Rows from block 2 of a small audio frame classifier, named by matrix and row number. Rows with one number belong to one neuron. Each number is 200 + 30 x the weight over its row's rms, rounded and kept within 0 to 999. All counts start at 0.
After each neuron's rows are labels from the 100 clips, of 14976, where the neuron reaches its highest value: "top examples" is what is common among them. Only what is clearly more common there than usual is listed. The data: synthesized solo parts of chorales (CocoChorales). In brackets: how many of the 100, against the usual share in percent.
# fc1: MLP up (model.blocks.2.mlp.fc1.weight, 1536x384), inputs 0-95
# fc2: MLP down (model.blocks.2.mlp.fc2.weight, 384x1536, transposed), outputs 0-95

fc1.576,229,254,182,147,219,183,254,173,184,194,166,219,207,258,216,172,184,149,158,219,209,205,188,186,217,200,170,211,197,187,199,170,194,176,182,166,189,187,154,175,181,188,196,109,185,192,168,234,258,207,253,207,199,233,205,217,193,172,204,216,189,235,208,192,123,199,203,225,238,194,212,185,200,148,157,172,221,169,206,199,182,161,212,165,232,160,213,217,146,149,228,172,230,230,202,168
fc2.576,204,224,208,159,232,158,225,181,165,209,194,221,227,169,156,202,219,116,188,207,222,186,172,185,147,243,158,184,203,185,205,203,140,166,193,204,250,262,212,211,197,231,188,188,186,177,179,263,214,201,190,182,155,148,192,232,253,168,211,239,202,218,201,215,260,163,226,128,197,209,179,178,188,190,194,180,190,204,203,190,146,263,173,150,256,208,178,179,187,216,195,199,185,194,258,225
top examples: note F4 (30 vs 9.2); trombone (29 vs 7.4); note E4 (26 vs 8.8)

fc1.61,229,161,201,213,205,197,156,172,162,190,182,173,176,208,205,187,160,218,207,187,179,183,235,151,241,173,212,228,211,196,208,215,91,159,203,160,221,186,173,158,164,244,200,191,205,176,192,225,171,195,194,190,197,180,193,198,178,220,220,190,147,190,185,205,206,157,169,206,208,211,198,179,228,239,210,155,155,263,204,302,210,165,157,219,203,196,218,168,211,209,282,195,164,195,192,188
fc2.61,192,181,176,191,174,186,215,174,148,207,214,204,166,143,176,159,233,137,204,199,168,189,214,226,166,228,208,204,204,186,221,198,177,225,232,176,197,173,172,184,197,198,182,174,208,206,155,187,227,211,267,191,212,223,263,211,221,193,213,214,184,189,155,182,198,170,194,228,205,224,223,240,249,191,239,244,166,209,252,289,245,181,211,172,217,157,248,239,214,176,221,203,196,177,184,164
top examples: note D#5 (36 vs 9.1); violin (34 vs 13.6); note C5 (28 vs 10.5)

fc1.153,243,181,215,110,175,195,199,204,187,187,241,228,186,210,195,192,141,178,217,169,201,148,196,147,162,216,192,146,213,194,231,182,224,206,183,149,204,255,251,206,147,130,246,176,161,237,194,163,240,168,165,142,167,211,234,217,214,185,216,247,176,163,136,193,206,193,206,211,204,207,193,205,204,190,158,190,158,176,188,228,226,213,155,210,204,214,191,163,215,240,198,237,198,221,222,189
fc2.153,185,289,209,208,215,218,236,203,139,222,168,187,171,191,182,205,195,201,149,194,167,223,217,257,201,223,151,155,217,200,165,189,201,248,172,193,189,200,227,188,187,210,191,174,243,208,198,191,227,130,222,234,266,257,202,179,234,224,157,150,169,208,186,154,174,213,194,229,185,253,177,213,175,186,197,182,217,216,229,171,240,207,217,218,212,218,154,153,193,231,218,181,219,161,239,249
top examples: note F4 (74 vs 9.2); viola (32 vs 8.4); note E4 (25 vs 8.8)

fc1.629,245,201,225,158,204,186,177,182,214,231,184,183,198,255,253,216,239,193,188,177,181,191,133,197,224,233,206,261,197,238,177,231,247,151,247,196,191,228,233,194,183,222,220,220,191,181,166,173,184,188,164,187,147,222,196,193,190,243,230,161,128,173,159,227,162,269,149,205,191,230,126,213,166,208,195,189,188,198,169,211,202,204,182,197,196,220,164,192,204,172,204,237,234,229,207,186
fc2.629,198,161,229,169,146,188,270,193,219,179,214,162,168,247,162,148,186,228,182,210,205,213,211,263,240,203,247,207,220,199,143,218,220,209,219,175,188,157,220,174,231,200,172,208,214,164,209,159,203,178,168,203,175,202,180,205,197,233,170,209,219,190,244,189,170,236,196,171,161,206,195,256,196,146,207,239,132,218,192,213,265,203,193,241,142,193,225,197,239,199,183,214,217,184,197,248
top examples: clarinet (64 vs 9.1); note F4 (57 vs 9.2); note D#4 (39 vs 11.4); note G4 (37 vs 7.5)

fc1.18,168,191,211,161,252,299,192,208,246,134,241,211,221,127,227,198,210,224,263,187,180,184,194,232,182,207,185,212,213,237,223,189,224,173,172,222,202,233,180,224,222,183,190,202,168,265,277,249,233,214,231,218,160,166,188,203,234,191,248,216,229,223,245,209,188,194,197,216,178,224,173,171,227,189,201,214,196,246,233,181,204,215,200,245,187,213,219,176,207,214,169,225,223,227,191,194
fc2.18,221,176,173,185,210,205,180,195,232,207,198,215,160,167,173,198,198,181,199,222,206,209,197,221,197,168,192,196,203,159,192,183,219,198,192,183,179,213,174,238,203,175,227,168,220,191,194,230,230,150,169,252,229,248,230,178,227,224,196,202,197,252,142,228,192,226,209,234,155,178,223,210,197,225,203,173,206,201,237,221,238,163,249,182,222,196,183,252,194,259,179,239,224,262,205,180
top examples: note E3 (65 vs 2.8); tuba (61 vs 8.5); note A3 (44 vs 8.7); note B3 (32 vs 9.6)

fc1.279,191,224,181,257,183,187,180,206,189,139,200,221,198,239,240,233,149,245,218,198,191,209,153,210,186,134,239,242,160,129,221,147,214,234,173,168,141,153,185,218,206,251,219,201,222,209,205,246,209,197,207,233,181,223,246,129,195,193,175,190,213,180,240,263,161,242,225,226,211,183,207,191,189,164,156,166,228,192,184,206,195,208,182,222,186,227,216,188,187,149,230,220,221,208,217,223
fc2.279,240,201,203,202,209,233,164,170,231,176,169,200,166,179,169,155,204,221,211,202,169,187,212,202,212,192,175,266,190,181,171,164,163,214,259,207,185,192,207,162,193,193,178,175,218,229,249,160,154,189,235,180,236,211,195,214,158,143,162,164,185,180,259,177,200,167,189,220,165,131,135,228,200,204,217,244,241,232,193,144,230,204,190,187,211,246,209,225,218,144,175,179,140,242,238,214
top examples: note A5 (97 vs 2.2); note G5 (58 vs 6.4); trumpet (50 vs 8.1); flute (26 vs 8.9)

fc1.23,165,229,215,199,193,169,191,215,253,162,232,206,183,242,166,177,226,199,234,219,163,200,178,134,144,198,148,185,213,180,234,226,189,187,193,173,214,156,135,186,147,182,203,212,211,205,227,218,240,184,174,213,197,163,174,185,191,252,152,164,234,208,175,209,248,169,210,193,203,191,204,176,174,195,165,261,166,173,161,179,162,156,124,125,162,200,232,180,166,204,165,198,241,249,191,230
fc2.23,138,254,230,215,202,151,173,189,179,234,183,193,165,162,171,182,196,231,211,174,218,194,207,214,167,224,235,166,171,173,141,152,127,187,252,155,151,191,225,199,214,216,204,209,198,168,176,169,229,214,164,206,177,177,181,195,226,184,149,244,269,230,179,203,207,225,212,173,183,206,241,233,199,192,182,221,240,105,194,219,233,194,199,187,206,265,177,202,246,136,176,230,170,244,179,213
top examples: note D#5 (55 vs 9.1); flute (28 vs 8.9)

fc1.289,227,179,167,172,183,177,174,160,172,165,224,180,254,194,228,200,175,226,219,239,237,152,169,161,212,200,152,233,164,157,195,153,210,161,147,172,139,170,222,204,216,210,218,202,205,247,161,201,188,162,212,215,130,213,215,173,226,243,154,212,247,196,232,219,168,162,252,185,214,190,193,203,158,219,208,234,242,205,156,214,148,273,179,187,231,223,197,236,183,262,213,224,252,224,208,159
fc2.289,201,198,209,198,230,188,168,246,207,208,171,182,208,157,200,179,227,236,210,203,196,205,195,187,261,198,189,225,183,144,187,181,192,200,205,190,213,229,186,186,277,196,181,213,245,243,167,165,269,217,218,172,216,263,197,218,235,166,216,197,201,207,151,199,177,180,250,210,212,213,217,218,203,234,173,175,237,182,237,256,174,162,246,204,198,207,189,228,213,132,189,159,173,233,243,179
top examples: clarinet (38 vs 9.1); note C#4 (35 vs 12.2); note E4 (31 vs 8.8); note D4 (29 vs 12.4)

fc1.493,206,162,162,157,166,225,225,210,204,143,206,177,171,179,163,220,203,170,257,235,164,197,176,236,176,185,174,206,183,165,196,180,200,221,193,248,212,186,182,245,187,219,197,228,174,217,226,235,220,165,180,199,180,188,207,168,201,262,227,200,188,219,262,191,231,214,170,156,231,229,216,233,220,242,202,210,241,174,177,218,186,212,190,189,222,217,203,183,180,210,170,207,226,219,194,178
fc2.493,187,179,225,231,162,189,217,209,196,225,194,158,208,196,208,216,252,203,161,199,172,195,220,183,196,205,234,183,177,197,151,209,233,183,197,192,248,186,211,144,186,192,186,202,185,200,214,187,224,183,151,174,202,200,248,212,201,173,185,178,213,265,217,247,157,249,204,192,189,193,215,179,169,168,174,197,268,213,181,115,178,237,195,207,176,177,159,197,208,159,158,185,211,258,161,187
top examples: note E3 (47 vs 2.8); note F#3 (35 vs 4.9); note G#3 (34 vs 8.3); note A3 (34 vs 8.7)

fc1.347,178,160,267,183,165,223,195,177,157,194,200,188,202,157,196,215,246,198,217,150,198,160,229,207,197,171,220,215,201,229,217,159,179,157,154,186,178,227,178,239,191,202,182,166,211,219,169,180,185,193,191,183,209,148,197,171,180,244,194,193,197,226,197,104,176,241,193,155,203,190,150,187,206,202,200,183,188,161,179,207,192,265,189,182,198,192,198,157,145,224,195,206,240,180,277,199
fc2.347,134,123,169,173,232,252,205,211,232,184,257,181,201,128,168,185,166,234,204,181,248,234,177,159,230,224,139,196,173,215,222,163,218,189,247,174,244,158,154,181,170,159,162,199,196,216,243,221,210,221,174,198,182,223,175,194,210,200,193,185,192,152,153,199,213,239,181,152,212,226,186,195,194,176,171,209,260,193,247,231,168,174,237,242,237,175,235,147,197,214,183,243,184,235,201,175
top examples: note E3 (48 vs 2.8); note E4 (42 vs 8.8); note B3 (36 vs 9.6); clarinet (32 vs 9.1)

fc1.322,183,197,217,223,198,201,165,199,172,222,208,181,262,186,201,215,155,220,138,221,250,193,202,258,172,174,193,231,207,187,173,185,201,219,185,189,230,138,173,184,169,218,172,172,171,208,145,223,222,187,185,191,180,234,204,176,183,166,172,198,156,206,209,237,195,225,259,176,233,219,204,222,182,231,163,263,179,239,218,203,175,238,152,168,210,226,222,229,144,208,241,176,227,187,185,204
fc2.322,166,130,157,203,182,184,185,212,244,184,217,243,185,209,179,156,157,222,180,182,216,191,224,215,230,183,168,257,159,176,207,209,187,200,182,207,191,179,249,234,221,224,123,194,191,187,212,176,156,172,254,197,245,205,227,229,194,159,190,170,210,193,180,215,185,139,132,199,207,176,186,161,175,236,207,189,214,182,232,189,164,189,196,245,153,228,189,169,203,224,190,148,156,240,181,165
top examples: note A5 (68 vs 2.2); note G5 (52 vs 6.4); trumpet (32 vs 8.1); note E4 (28 vs 8.8)

fc1.217,239,187,168,199,178,235,177,209,260,177,209,199,185,180,207,164,207,170,199,247,207,223,255,200,188,194,218,212,195,186,219,200,218,203,228,114,193,130,255,246,215,190,228,255,152,275,197,156,213,197,205,181,274,226,215,223,186,249,219,204,199,186,152,147,204,140,220,206,226,244,196,206,220,178,231,192,208,263,204,225,216,149,204,197,140,231,166,186,232,157,216,180,253,231,157,162
fc2.217,218,227,221,157,194,207,204,209,211,201,227,234,211,195,167,196,207,202,166,223,167,190,246,185,154,191,231,231,256,198,248,169,251,171,199,205,170,242,216,196,201,200,199,216,213,177,195,187,177,167,217,177,208,168,236,196,205,212,176,236,282,218,208,204,160,216,181,178,175,200,267,195,178,178,205,181,257,184,120,140,137,226,198,187,221,204,199,220,187,178,223,208,249,211,216,214
top examples: note F4 (50 vs 9.2); note G4 (36 vs 7.5); clarinet (36 vs 9.1); note A5 (35 vs 2.2)

fc1.20,243,263,172,248,239,180,200,166,149,247,227,156,180,192,204,166,169,172,237,243,213,218,165,182,180,180,252,199,185,228,181,164,232,182,233,230,161,153,194,243,164,167,201,206,212,172,205,155,223,211,170,201,197,182,220,213,213,168,199,225,187,206,217,163,194,228,162,197,178,219,187,240,218,152,193,174,211,199,219,188,166,181,184,193,202,207,165,200,217,221,172,252,176,197,198,163
fc2.20,204,244,170,258,197,179,177,205,231,202,209,196,142,209,197,211,194,226,204,173,192,257,217,195,176,154,163,227,242,226,192,196,236,268,159,230,211,212,188,209,209,185,193,162,147,131,203,221,163,155,200,205,211,180,220,254,217,209,177,192,179,230,207,219,181,197,237,199,216,254,193,177,210,211,241,170,241,193,151,214,199,189,240,187,235,226,129,236,181,204,203,168,245,206,165,195
top examples: note D#5 (81 vs 9.1); note F5 (49 vs 8); flute (38 vs 8.9)

fc1.226,167,200,167,160,193,211,210,159,213,196,226,211,253,227,208,211,213,194,188,205,200,214,221,188,228,208,192,207,192,152,283,229,201,137,152,191,198,226,205,266,214,155,183,185,226,222,199,175,202,226,241,205,134,211,189,213,214,208,188,236,219,169,272,190,225,171,220,220,190,197,178,165,207,201,180,202,192,191,203,178,146,245,134,204,225,183,197,180,189,194,214,222,269,197,251,164
fc2.226,190,206,207,178,178,191,189,181,208,218,206,195,199,204,224,203,139,193,230,159,162,194,192,216,195,191,181,226,153,223,221,244,198,182,206,158,201,208,201,232,266,220,160,224,163,200,209,178,215,296,248,193,239,207,199,162,216,205,188,175,166,212,170,154,164,138,212,232,213,184,191,182,132,200,204,119,223,216,221,194,215,212,187,214,200,228,172,285,200,174,194,189,152,251,218,154
top examples: note F4 (60 vs 9.2); clarinet (38 vs 9.1); note D#4 (34 vs 11.4); viola (33 vs 8.4)

fc1.541,167,232,208,190,192,179,225,163,186,221,191,180,211,202,212,162,228,152,185,195,185,210,163,228,190,208,236,188,200,166,234,222,207,181,172,184,204,244,155,210,197,186,191,181,214,176,246,205,223,191,224,186,208,260,191,176,200,181,220,220,197,231,201,145,165,188,216,151,205,216,218,110,175,208,205,173,153,195,215,186,196,175,221,174,216,203,214,144,212,256,223,189,149,177,201,220
fc2.541,205,199,239,185,225,221,104,215,314,185,211,192,133,219,188,220,183,137,241,224,182,162,173,223,195,240,196,204,268,142,174,172,244,144,193,233,204,204,188,206,238,234,244,240,230,140,212,209,197,193,232,206,234,159,236,176,185,185,213,208,150,210,165,225,232,233,242,200,168,196,175,202,193,150,244,245,220,212,226,217,173,148,208,215,198,213,254,211,233,180,162,166,213,188,191,175
top examples: note E3 (77 vs 2.8); note B3 (39 vs 9.6); cello (39 vs 10); note F#3 (38 vs 4.9)