From a checkpoint of a small audio frame classifier.
Training: soap at rate 0.0027, 33900 steps, batches of 128, held-out accuracy 100%.
Rows from block 2 of a small audio frame classifier, named by matrix and row number. Rows with one number belong to one neuron. Each number is 500 + 50 x the weight over its row's rms, rounded and kept within 0 to 999. All counts start at 0. Numbers have three digits each. After the name is the row's rms in percent of the matrix's.
After each neuron's rows are labels from the 100 clips, of 14976, where the neuron reaches its highest value: "loudest" is the band of the loudest frequency at the time of the peak. Only what is clearly more common there than usual is listed. The data: synthesized solo parts of chorales (CocoChorales). In brackets: how many of the 100.
# fc1: MLP up (model.blocks.2.mlp.fc1.weight, 1536x384), inputs 192-287
# fc2: MLP down (model.blocks.2.mlp.fc2.weight, 384x1536, transposed), outputs 192-287

fc1.184 102:518573543476566524574466516524462628533469457498445516437484474497504417532541545499509427566486520541511542601524544601532534497600473514534534488473490447432558486629592548501508475603476573453535524501545461467546446456544493492545418466486481555554478511516546458584541369515473455531
fc2.184 098:478484351564519467472569499487515489541387518514546431581489441525433492508533387420458549550435545493430493560506528571578570459508393478514441577559530561547417452605600535649506512440421527519536551556449485595492452549510442499475458527516519548478447577487453607551565542429561486475
loudest: 1000 to 2000 Hz (40)

fc1.422 096:590500549487461527547474497453496472498436477448522438590590468517444470546513559463508433510545536519494511501546507504450499443439494452580488576509557453464473515495505419573483415477543444576411526455577502441457599517610491535647465463448508526498558530494410498564530435534557534480
fc2.422 092:504364496547521445627406529451502516428585431527391491448456496558488529566444507514519474509615495484463537538532503523481469488516462464508523477489446547454529457514439484525583411567420457579541436470457416416492505489504484500522514458541488510515495550448478550484525503471472437382
loudest: 250 to 500 Hz (77)

fc1.258 105:513524477533481553507471546476491503512542612561537490541565442533560551528496525422492477526553482478523528452480519491441426603447511508453471430578556518493554576507444508457527475526584401540482541475551546575492479549513496554480495440462455547651457521548522474392409657430486552411
fc2.258 109:458509469471547492479467515511490462524514466514543601416512450504432508462449492546462546552475490504456447452526518460356498564526446551490519503452361408412512480466546514458426509570490496501474530447490500468483533492562460506503379414492440493594469445478475391534482435525531493522
loudest: 1000 to 2000 Hz (33)

fc1.117 102:450524540550494527500528569490562540455421498485433486468487457487521479524534545484458469580586496603545620618443487470525435473573485604590462605468499428491438510621543602546531467545535470465457474485482416532485454441462516472472547487417476579494468668436476527422495507541458445581
fc2.117 106:529424468510505433547523484555512553428485516539515589521424601464470439483515406512614517471587545453416555647515487578576547478514464512545458454464517527485597492462500435570431499504516505533559583467528595519527482509520512487519442519481437505464471515531473544495471460521464428444
loudest: 500 to 1000 Hz (61)

fc1.295 102:440477529514483406475502565459532518442481469419448542510482417511469425623515495567543519520541584492529514608394444546556515504564473529497574516581510454475463536540581446491527440458434475457496511500523560515561415454525525497522455425504546517530540576446488552614577571454505503577
fc2.295 103:509441416497471516514438509585531595523517437503555487401486488518438544627504451467526479534520495476439411539581474538529526469512416456560441538518552527514494386480623446530528547532586569545581525471587547609383466543493426502491539513482545476507414606535392639469527509496530488429
loudest: 1000 to 2000 Hz (40)

fc1.324 103:611525520440511502519429460423690495615550569483492486529449542486435521505484497448441411571514599446467574436469523505558476409465462561515468454597511484502503454511544396586505528469480446391514525535458495495553456514521602466608521461591516516623448431542483501588458367532494517522
fc2.324 096:394522464516502558524512517600518457557514540465554526481359493484563566493627523500502444487560458481447399524502425543479521500446484466500484478537488533529520538491470433541548572554433573507456443465560504475442496546454473475518504485546422459529507499480512521498488525567391487497
loudest: 250 to 500 Hz (78)

fc1.65 083:525455447451623478558456486493449544438493468497515482437428471547556501515442499528538525472525456481521502394465494439428552508508514519478577488580496475497630469483481480559595427515470477535513446488543546495559445479483579428464478456455497581406465487519547520466479521431575511428
fc2.65 071:603540468540516463464537463551455468441455458481486519426597473539482466398493527501457536557479533532505507439588490495470534507475509454540442504548461569546484461555600563553495500502557486488532421504505487461577573389490613564372516528582465554507546495535452488453512527541511615492
loudest: 500 to 1000 Hz (71)

fc1.254 105:476547483473504502389549480541517518503522472498477500554458379530513472455548447514499494523471460541507501476515554538459467500534533534560559573493503526412549491496617455514484467505534524487505397448458454473478457519563474454546598511504503536558493507521460518475522529579582499509
fc2.254 106:435505445504535462581542522440474515578428505528611512446466465453381449518442442495474501519461454519407486499511549515650481511531475504430553399381492561443547512487480515512322491495475532541505509486538635480503510573536534450538423525511458543495440437450489559539409477509476493479
loudest: 500 to 1000 Hz (60)

fc1.500 105:408468611478565439463425521584619433618508487440519598531550395374541464478468526421470562626421554471589518503434495492482525479662462510442467523524476504542538428543478446571473476508521518534477520498559499507495581528500507463461490548404570491434526546524502591463454527532476419521
fc2.500 109:571466486545486444503522508502531463443478496483523464589502485510463534530569493450507590459559418490400430372559495421549537444489457457498404584574550636557470434457440484537370555504525502451412478503522547519422482637541447517479483475499442523485415528479484433525515520514540430437
loudest: 1000 to 2000 Hz (34)

fc1.161 093:571487529371554415560511537558421453523497480467419469455521437393507519527441523448504470451533542561489555614457480489546500505521447480531499592535485586511379503517554530518456568495575509407586483469449513524514447478453516456552560542406555538500572472525549545459442535514439488412
fc2.161 095:558504444529458466508394548508533532443473548482526538609449507461497532477465526595471502508615566579525519494553576527487478406494435531454429482510553476474470533554483541553553512467605551497454597435550554502425535565425565522478553464482484541454475536515546646538433503478447514501
loudest: 1000 to 2000 Hz (34)

fc1.752 104:441486505464502547507467432480464446503451488508423539468439490360586532538440475489531595589606497475531634444401453556577442526512590460590519516484513627527482538560522484492544410445528452513550487500497495544427489519564510585546523437454494433503496461444514519553514476386510507504
fc2.752 112:433549565426521481524592486447472539473512519522548475524490512439336484511529516452497523605524449513437460540555525444517519492543525555462589507514620446364546583465491547557468530546507432558502562450590430469458485490490508568531495519508508565518454539450605472551489552466474459485
loudest: 1000 to 2000 Hz (34)

fc1.378 104:505442445515570451528499499509552488519594529476459447508515453466525442508496593492502495605506508494493478577438467563478485512532543549545477624452501443575683572577488483552564521480557543441536537460480525527458371434460479516467449486495376515528486635521436520476464580461565471550
fc2.378 107:490480524543458397537529515486532479457388403453430471548546531574488419490539365496569528534470537542479565537547481480448476484494491466586533498568458553510493440366445449446411553493563533457459501483422440540481448507580475510408368456589505523515515456549436597513464513504487585496
loudest: 2000 to 4000 Hz (26)

fc1.512 099:489485553484520448589432543507470409461501488487421473457503566542476483496545512468457463514479460540545554506421452612506485461480541538541470485494566465494529582453508569560529538482582493457490494473464510585568509460599567564567580488538474499434525583466550519401476581443490476595
fc2.512 101:513494508497656478524537573636484459484515459495452613558419557510463424507514587473600552488489434506549497469479524516531520471451420443439451440552448627509507482511510469473426612538482402509431591441556487457585492467535340545425533499435504547564443512508395529584501527515604416465
loudest: 1000 to 2000 Hz (35)

fc1.650 095:448524452451514516523487497520521553550497434507510603543553525435529544516508554460518444542541462553491523445615482518486547477467468476571472460499589461520510543565567546436521383449561510493528524401512542537523577564469499539562477480505449435475458605478492506561472488515483587471
fc2.650 100:536506554507566596595453530580543439545511540509493561472409502437525490484473471410424508581473478492512432494500525572498531495517494557542519472561549511588518431488442383566468495496462417569479505522458506515565488508460577568492563520475417570571495476411540444468561528507623454507
loudest: 250 to 500 Hz (66)

fc1.167 092:569438525518487492518446514530414502503541373530433514524460556404477488465503552470485563452463462583516469490473483497456490412463571474624500524454554563556624502567467473501503472534578452459531578447465492423508388547576504461499453447557400489567467460447497397440451591402525590588
fc2.167 086:532468509527585435559492563479536492446553512441515502533474501512452515482546515513566483432497503490448597557593403522435493495497449438491501469539373497511524463414562554424522570529614504486510425492475440497568501441507455519426465446417450559586518526459489551536499516498571480491
loudest: 1000 to 2000 Hz (35)

fc1.384 100:441528459457487570479510576520498618423520449420559584474427544431522569452520523557424427497552471521520497492600481554430533548411457476504626506510434489539476432482524603461503443497576512592496501500481532391525476540502506501351555518507502447483545429394540495510475541643407423495
fc2.384 099:481464501524527531429440469498478464586489463407372541536502427468503466494436543412432497511539400476402467594451461517517501508420544538509647499510526526407462478437529539401545599491518572610521539545508516500388479614488548372514593568606439466476483550499453585463543520505521421562
loudest: 250 to 500 Hz (86)

fc1.724 100:585553518523550541530582574517429418451485547532587454495547501497490421503509480474571503488590490484553404503479441455617496448503520547523493472548612529534449469493511477523536542490427538435495490512569431400491550466517477494440481464467580528533402582533494529393544496453473583570
fc2.724 104:442477411556525547561558489508450516564495504422541437439547478464498576460373562541552512545416562482455500491495501501432471442506449469434488502533554542447371500461575446504452562506541464449490430446461618548549430460460553508521443463439505491477484573492456457561514534533459463385
loudest: 250 to 500 Hz (68)

fc1.297 099:535506483528557523496564556503459506481475500572559521494564509583512625369508471505544518534357492401459510520422525586376385446530564476441534544480516554489521438556612397549541402539602549475445496477525586479496472429490521536504547524480477495530451478510494497558524438424561452545
fc2.297 102:568467489450481523453541464459486578579516417490571444463472565565401475548515471507445551556494463573509526510491439501563546460514514492373466509450465522559526416528559530412452494503507408565583494466524443564475507426468525548459433516400386515489492517429473414530422580418451530441
loudest: 500 to 1000 Hz (56)

fc1.142 104:533518552549503508484482528548525519482550440439490443483545458421486444453445480470569525544430508499465513534397460439532450520523515519501493506500529442517523501550514505567519571497555542519522572597505489518493462473551466489464477515478493534530536558531495502525437457402540481506
fc2.142 101:504526475451500458524477474416424410483486450477550615530459452494489501500619429532549473518506490413433458610472487365531571529495560569433443493588431533551464436455503496546447462499506567541433476452582490481427465499456493512400411488560472428431434448431574504536467528486373418497
loudest: 500 to 1000 Hz (55); 1000 to 2000 Hz (31)

fc1.460 098:629484536572470473470489610480459443502460455462504442524502521483481413575561485465469385596486521549506550445516509499614543559496563549504603502479468503498420475524621476518472434524570477537512549426396531545522507559628440533556457455497455588498497421563494481456525559547455529502
fc2.460 104:448547500541577514545507489474460490584531509500503493449455457466519513487519561508442506444556444498489442529466481494544510511566485486432513535470414496483511492540454529491388340502458449553495492566515540440460460488447517464415580545540449530521475483451440500466666542583463448492
loudest: 1000 to 2000 Hz (31)

fc1.644 100:512486525552467457596585521555523579478510589505463512511507501582455469531486539493532469518452419618494506511432525472497503515505463565418555557481572408387491503466529472568575540505436425577433617516540366555613578559471545525564584523502544554486512541403566596513507595485494517471
fc2.644 104:505422495522500470500630515533524470581629493539518499450445518560530489482510450432442499575475465520478560476433512485524462477558456505511504507489525514584482418490535523440541493523557467604516439461532507430358483475469523476475440486492542588496490458513535557499482479536444535495
loudest: 1000 to 2000 Hz (40)

fc1.73 104:546474501544452587491523507483492419486477510499435450480509462496411449471408472595456497545421617540350564632510523490479475552549526552430543549512480502472591532437507594373509414512511469572483520500494400473502536498412483461667485491600430487630474515443510460567519454480523492488
fc2.73 102:512538527507559511504528463488462446512527456493535504444535514523495391520461555459532469543538538539464453530468567545498440548498500386553505541421490527528475515501522394519435498439414629540458536477496525601496551546445399437491517573588481499483446527608476695402469503492574502517
loudest: 1000 to 2000 Hz (38)

fc1.759 102:424512439484587365529445530484485474464526529536502471505548500476499492437356478464531447555596474515498565479478441472480515474475496472439539512494459365520531549537440455584581454462532543482502454463423507519509574504509485516489541389565533515600447457530489512463466491398592468554
fc2.759 100:401509501539502503561550494580463347493585483493441477477559480437482526576560510536469465513550419427466516499510498438507488508467430499592419473462497501605493466467455443507558529493417527660499466551453547526484517466480537453484451514512418537543477506505542495471525532440456503477
loudest: 1000 to 2000 Hz (30)

fc1.285 101:514469413483528522561499439561493475538505439443443472576536485422552410495539510403493530493401450520544553466566408530495483478560495430468512480471418503533541426472449453501562479516465551559471500476439367507509441540496528540550531544461530540488494605493535584491551404563538554529
fc2.285 099:535471473443558498385491451496506456476495459533560398432514506544485558531446482549544537465420537563400533572514592466448493574559530510440546581593532430525536435469514456500514506461516531531583437452488504493487482512508444476453517405483521513446540534555506570418513594509480545495
loudest: 1000 to 2000 Hz (47)

fc1.765 104:563489460517449504496476544407586529513523527563546450480472581521467528570526500443569521569410572505511506512569534453477511446581523511422436541525522645649454506517469436445478523435493463433465500555598627421477525500527449524488480460594482534463458517545427564532515523458513461508
fc2.765 107:559493430521508463543419502547569413508594500546453461560397608566556546474428550529576512474393550620522480427507464433554605539501544503525469577514618533516559474541460562446441444531449442482529498446475510484401503438497510632529449561459574545483538447503486433483451479448486518446
loudest: 1000 to 2000 Hz (39)

fc1.562 102:481459580471533381487463512470465457520499436537469610526529445514439469542406519439479508561508544506619455482459418567489541513547530492531493512590558517499546482555457476565525419553510333546465447403447525524552536491475450529456439363446479518485502503574500465504492530405526435543
fc2.562 103:516456469478522529558535503445511577544570447512538517588444585531357526497525439532550504444548497482493544499603415477560493461543431454553448512465430533504505449508429570518478606574571502487402513434549479538530462572521541486378504535488459491481502576504539553508490510475418452514
loudest: 1000 to 2000 Hz (36)

fc1.432 102:533436431481494445511448531479467487533467537471494401451498548444409527485478511472551547500394503456598532434534541544457500481533448514532448461500606551453513556634486514380435520531571521529524567487486516474660471579478576568555426540572499563518502500460512512543458434563500603459
fc2.432 100:503505574531521443464460447521570546430551449462418505480513559535637478540505468492439445475461630502433540513478632431511462506496518541520535472514555458550455505534491604484546429493418535546504348526473419502554542444468515440472538497495519557475591512543500573449511530449498392507
loudest: 250 to 500 Hz (83)

fc1.396 097:449532530449554444595427535488461494461509506504435396479451446434532474485511476491488550499558433532441538417470601543469562510551460479526492514389517424508529566540548500444507500485445525410486461462481556444425529523464434512506440396404471527562444542537497532469435481469505544543
fc2.396 091:517538549534495527604500494616489428499502479418429549391533515537533496415545530548475561444478533453458432537535449558547455489592459423512624485524541541491512582451445494593485548569434459567441504546430522457574517444511469579490406476515391520536521478520424488567523509555466454452
loudest: 1000 to 2000 Hz (36)

fc1.350 100:542520508469473507440487532538477512523411510453525501546436451522494503434437516412517507463452572514518422427467525575458454429556583473541530590565546595524554485595533474477606452530559551499442470443523501501470440539567458457508451462534494476573427512491443531533473466519429463504
fc2.350 098:548454523500433498614491489533501646476540484578508575524506529584310525505547476495473540519541543486376444503509555473511429481539490549449470436492410465536453427445486532450494485559489462449498547472575509467536539486474408477400416507504492554607525547438503435517470472516478470504
loudest: 500 to 1000 Hz (71)

fc1.282 101:401443485554433522538490578448483490625498531495559496557593606462419379570514530545555419472483406599498500501518474505522503476468516567430497456508454483390492509542572516507455454586442506567407482516530506611586475484577475479557501431420480528456509446505526406450453570423547590556
fc2.282 102:571453562567479454456457479457445448555477512388500522442584389529433512470450585473508552498477483612474581501503569580534477499521501473465412514567568546502473496484444488532519477488635435474566506496490447538567440483525534518543467472456526483405537457457572533516513492548454433498
loudest: 500 to 1000 Hz (57)

fc1.139 105:486581455531452519479449502501500516531514570529511493572504530504496556597468475501570468555422501448520459465504468502441602532589593552437541433522552534564483465521531421483567419554558560433442467510482540520530571544436477562534543491487460550454459459526474555524511520468494437567
fc2.139 104:510506519483467438547466497527558436558546532462490471470412561543553555537469526505563567436436487582498587501588480482477568530504523501477565564559599472526500528574452527520501544406475522419465516458491492565500461381503474506572401541468548507570486484391386540418392558543456546428
loudest: 1000 to 2000 Hz (44)

fc1.207 096:500509477463532461507466493490446529502616463510506432462549538553553540571435587592575524554615518505439541513514537454475535489490542639561478449456499525495548488438543413487618465543483484488458411461501444408412545388551447521472523454553537572572392573443476568473472498576511499570
fc2.207 099:477494508558498512634516532558460631449440427514523474492434422532557556467475501548514501518434511525617480464508504497530526559458509528460482469519545533380463502479522470443507506457419470565527486466507606508444401489490525482484421508497452523514463455513516480430575546546494498394
loudest: 250 to 500 Hz (89)

fc1.750 099:359546513484558487559542516485502493536489543528469460469477456494563524430451549471490560604573519473530461462477502557517484501522569588575542499507527538502616456553451474473502497436498529510472417529533512486519537463487492528402458479498503526481498528520437583524484465437539470616
fc2.750 094:463462479410503456469515484592514561497539530488488515602498486430312536484507441491543501486510529494524531467495420490508501518514478489572567489607580474492527517442386469601516506584496460478449483430589571463486504418468446448520443448460491512468533543461561419559490457575515412509
loudest: 500 to 1000 Hz (69)

fc1.14 103:443533528478459541515431584483535475578480460418415521510472500563534614564501525526479570472442526567482482495459510531565477533455463479408474619519564575526629434531513502642478482487539526392522418519460497483492496640519556519528519460522412498451486581477529536484516485400472547495
fc2.14 101:545420468464484543528484542428399582504488471451599506494357509588472480487652551542576557491432507482535501543524506457504560496513581502504559434471573482496481525456467413524533494587585574501479466503555532465445596472401557489483474447515394523485530529461474474488468544561508523460
loudest: 500 to 1000 Hz (58)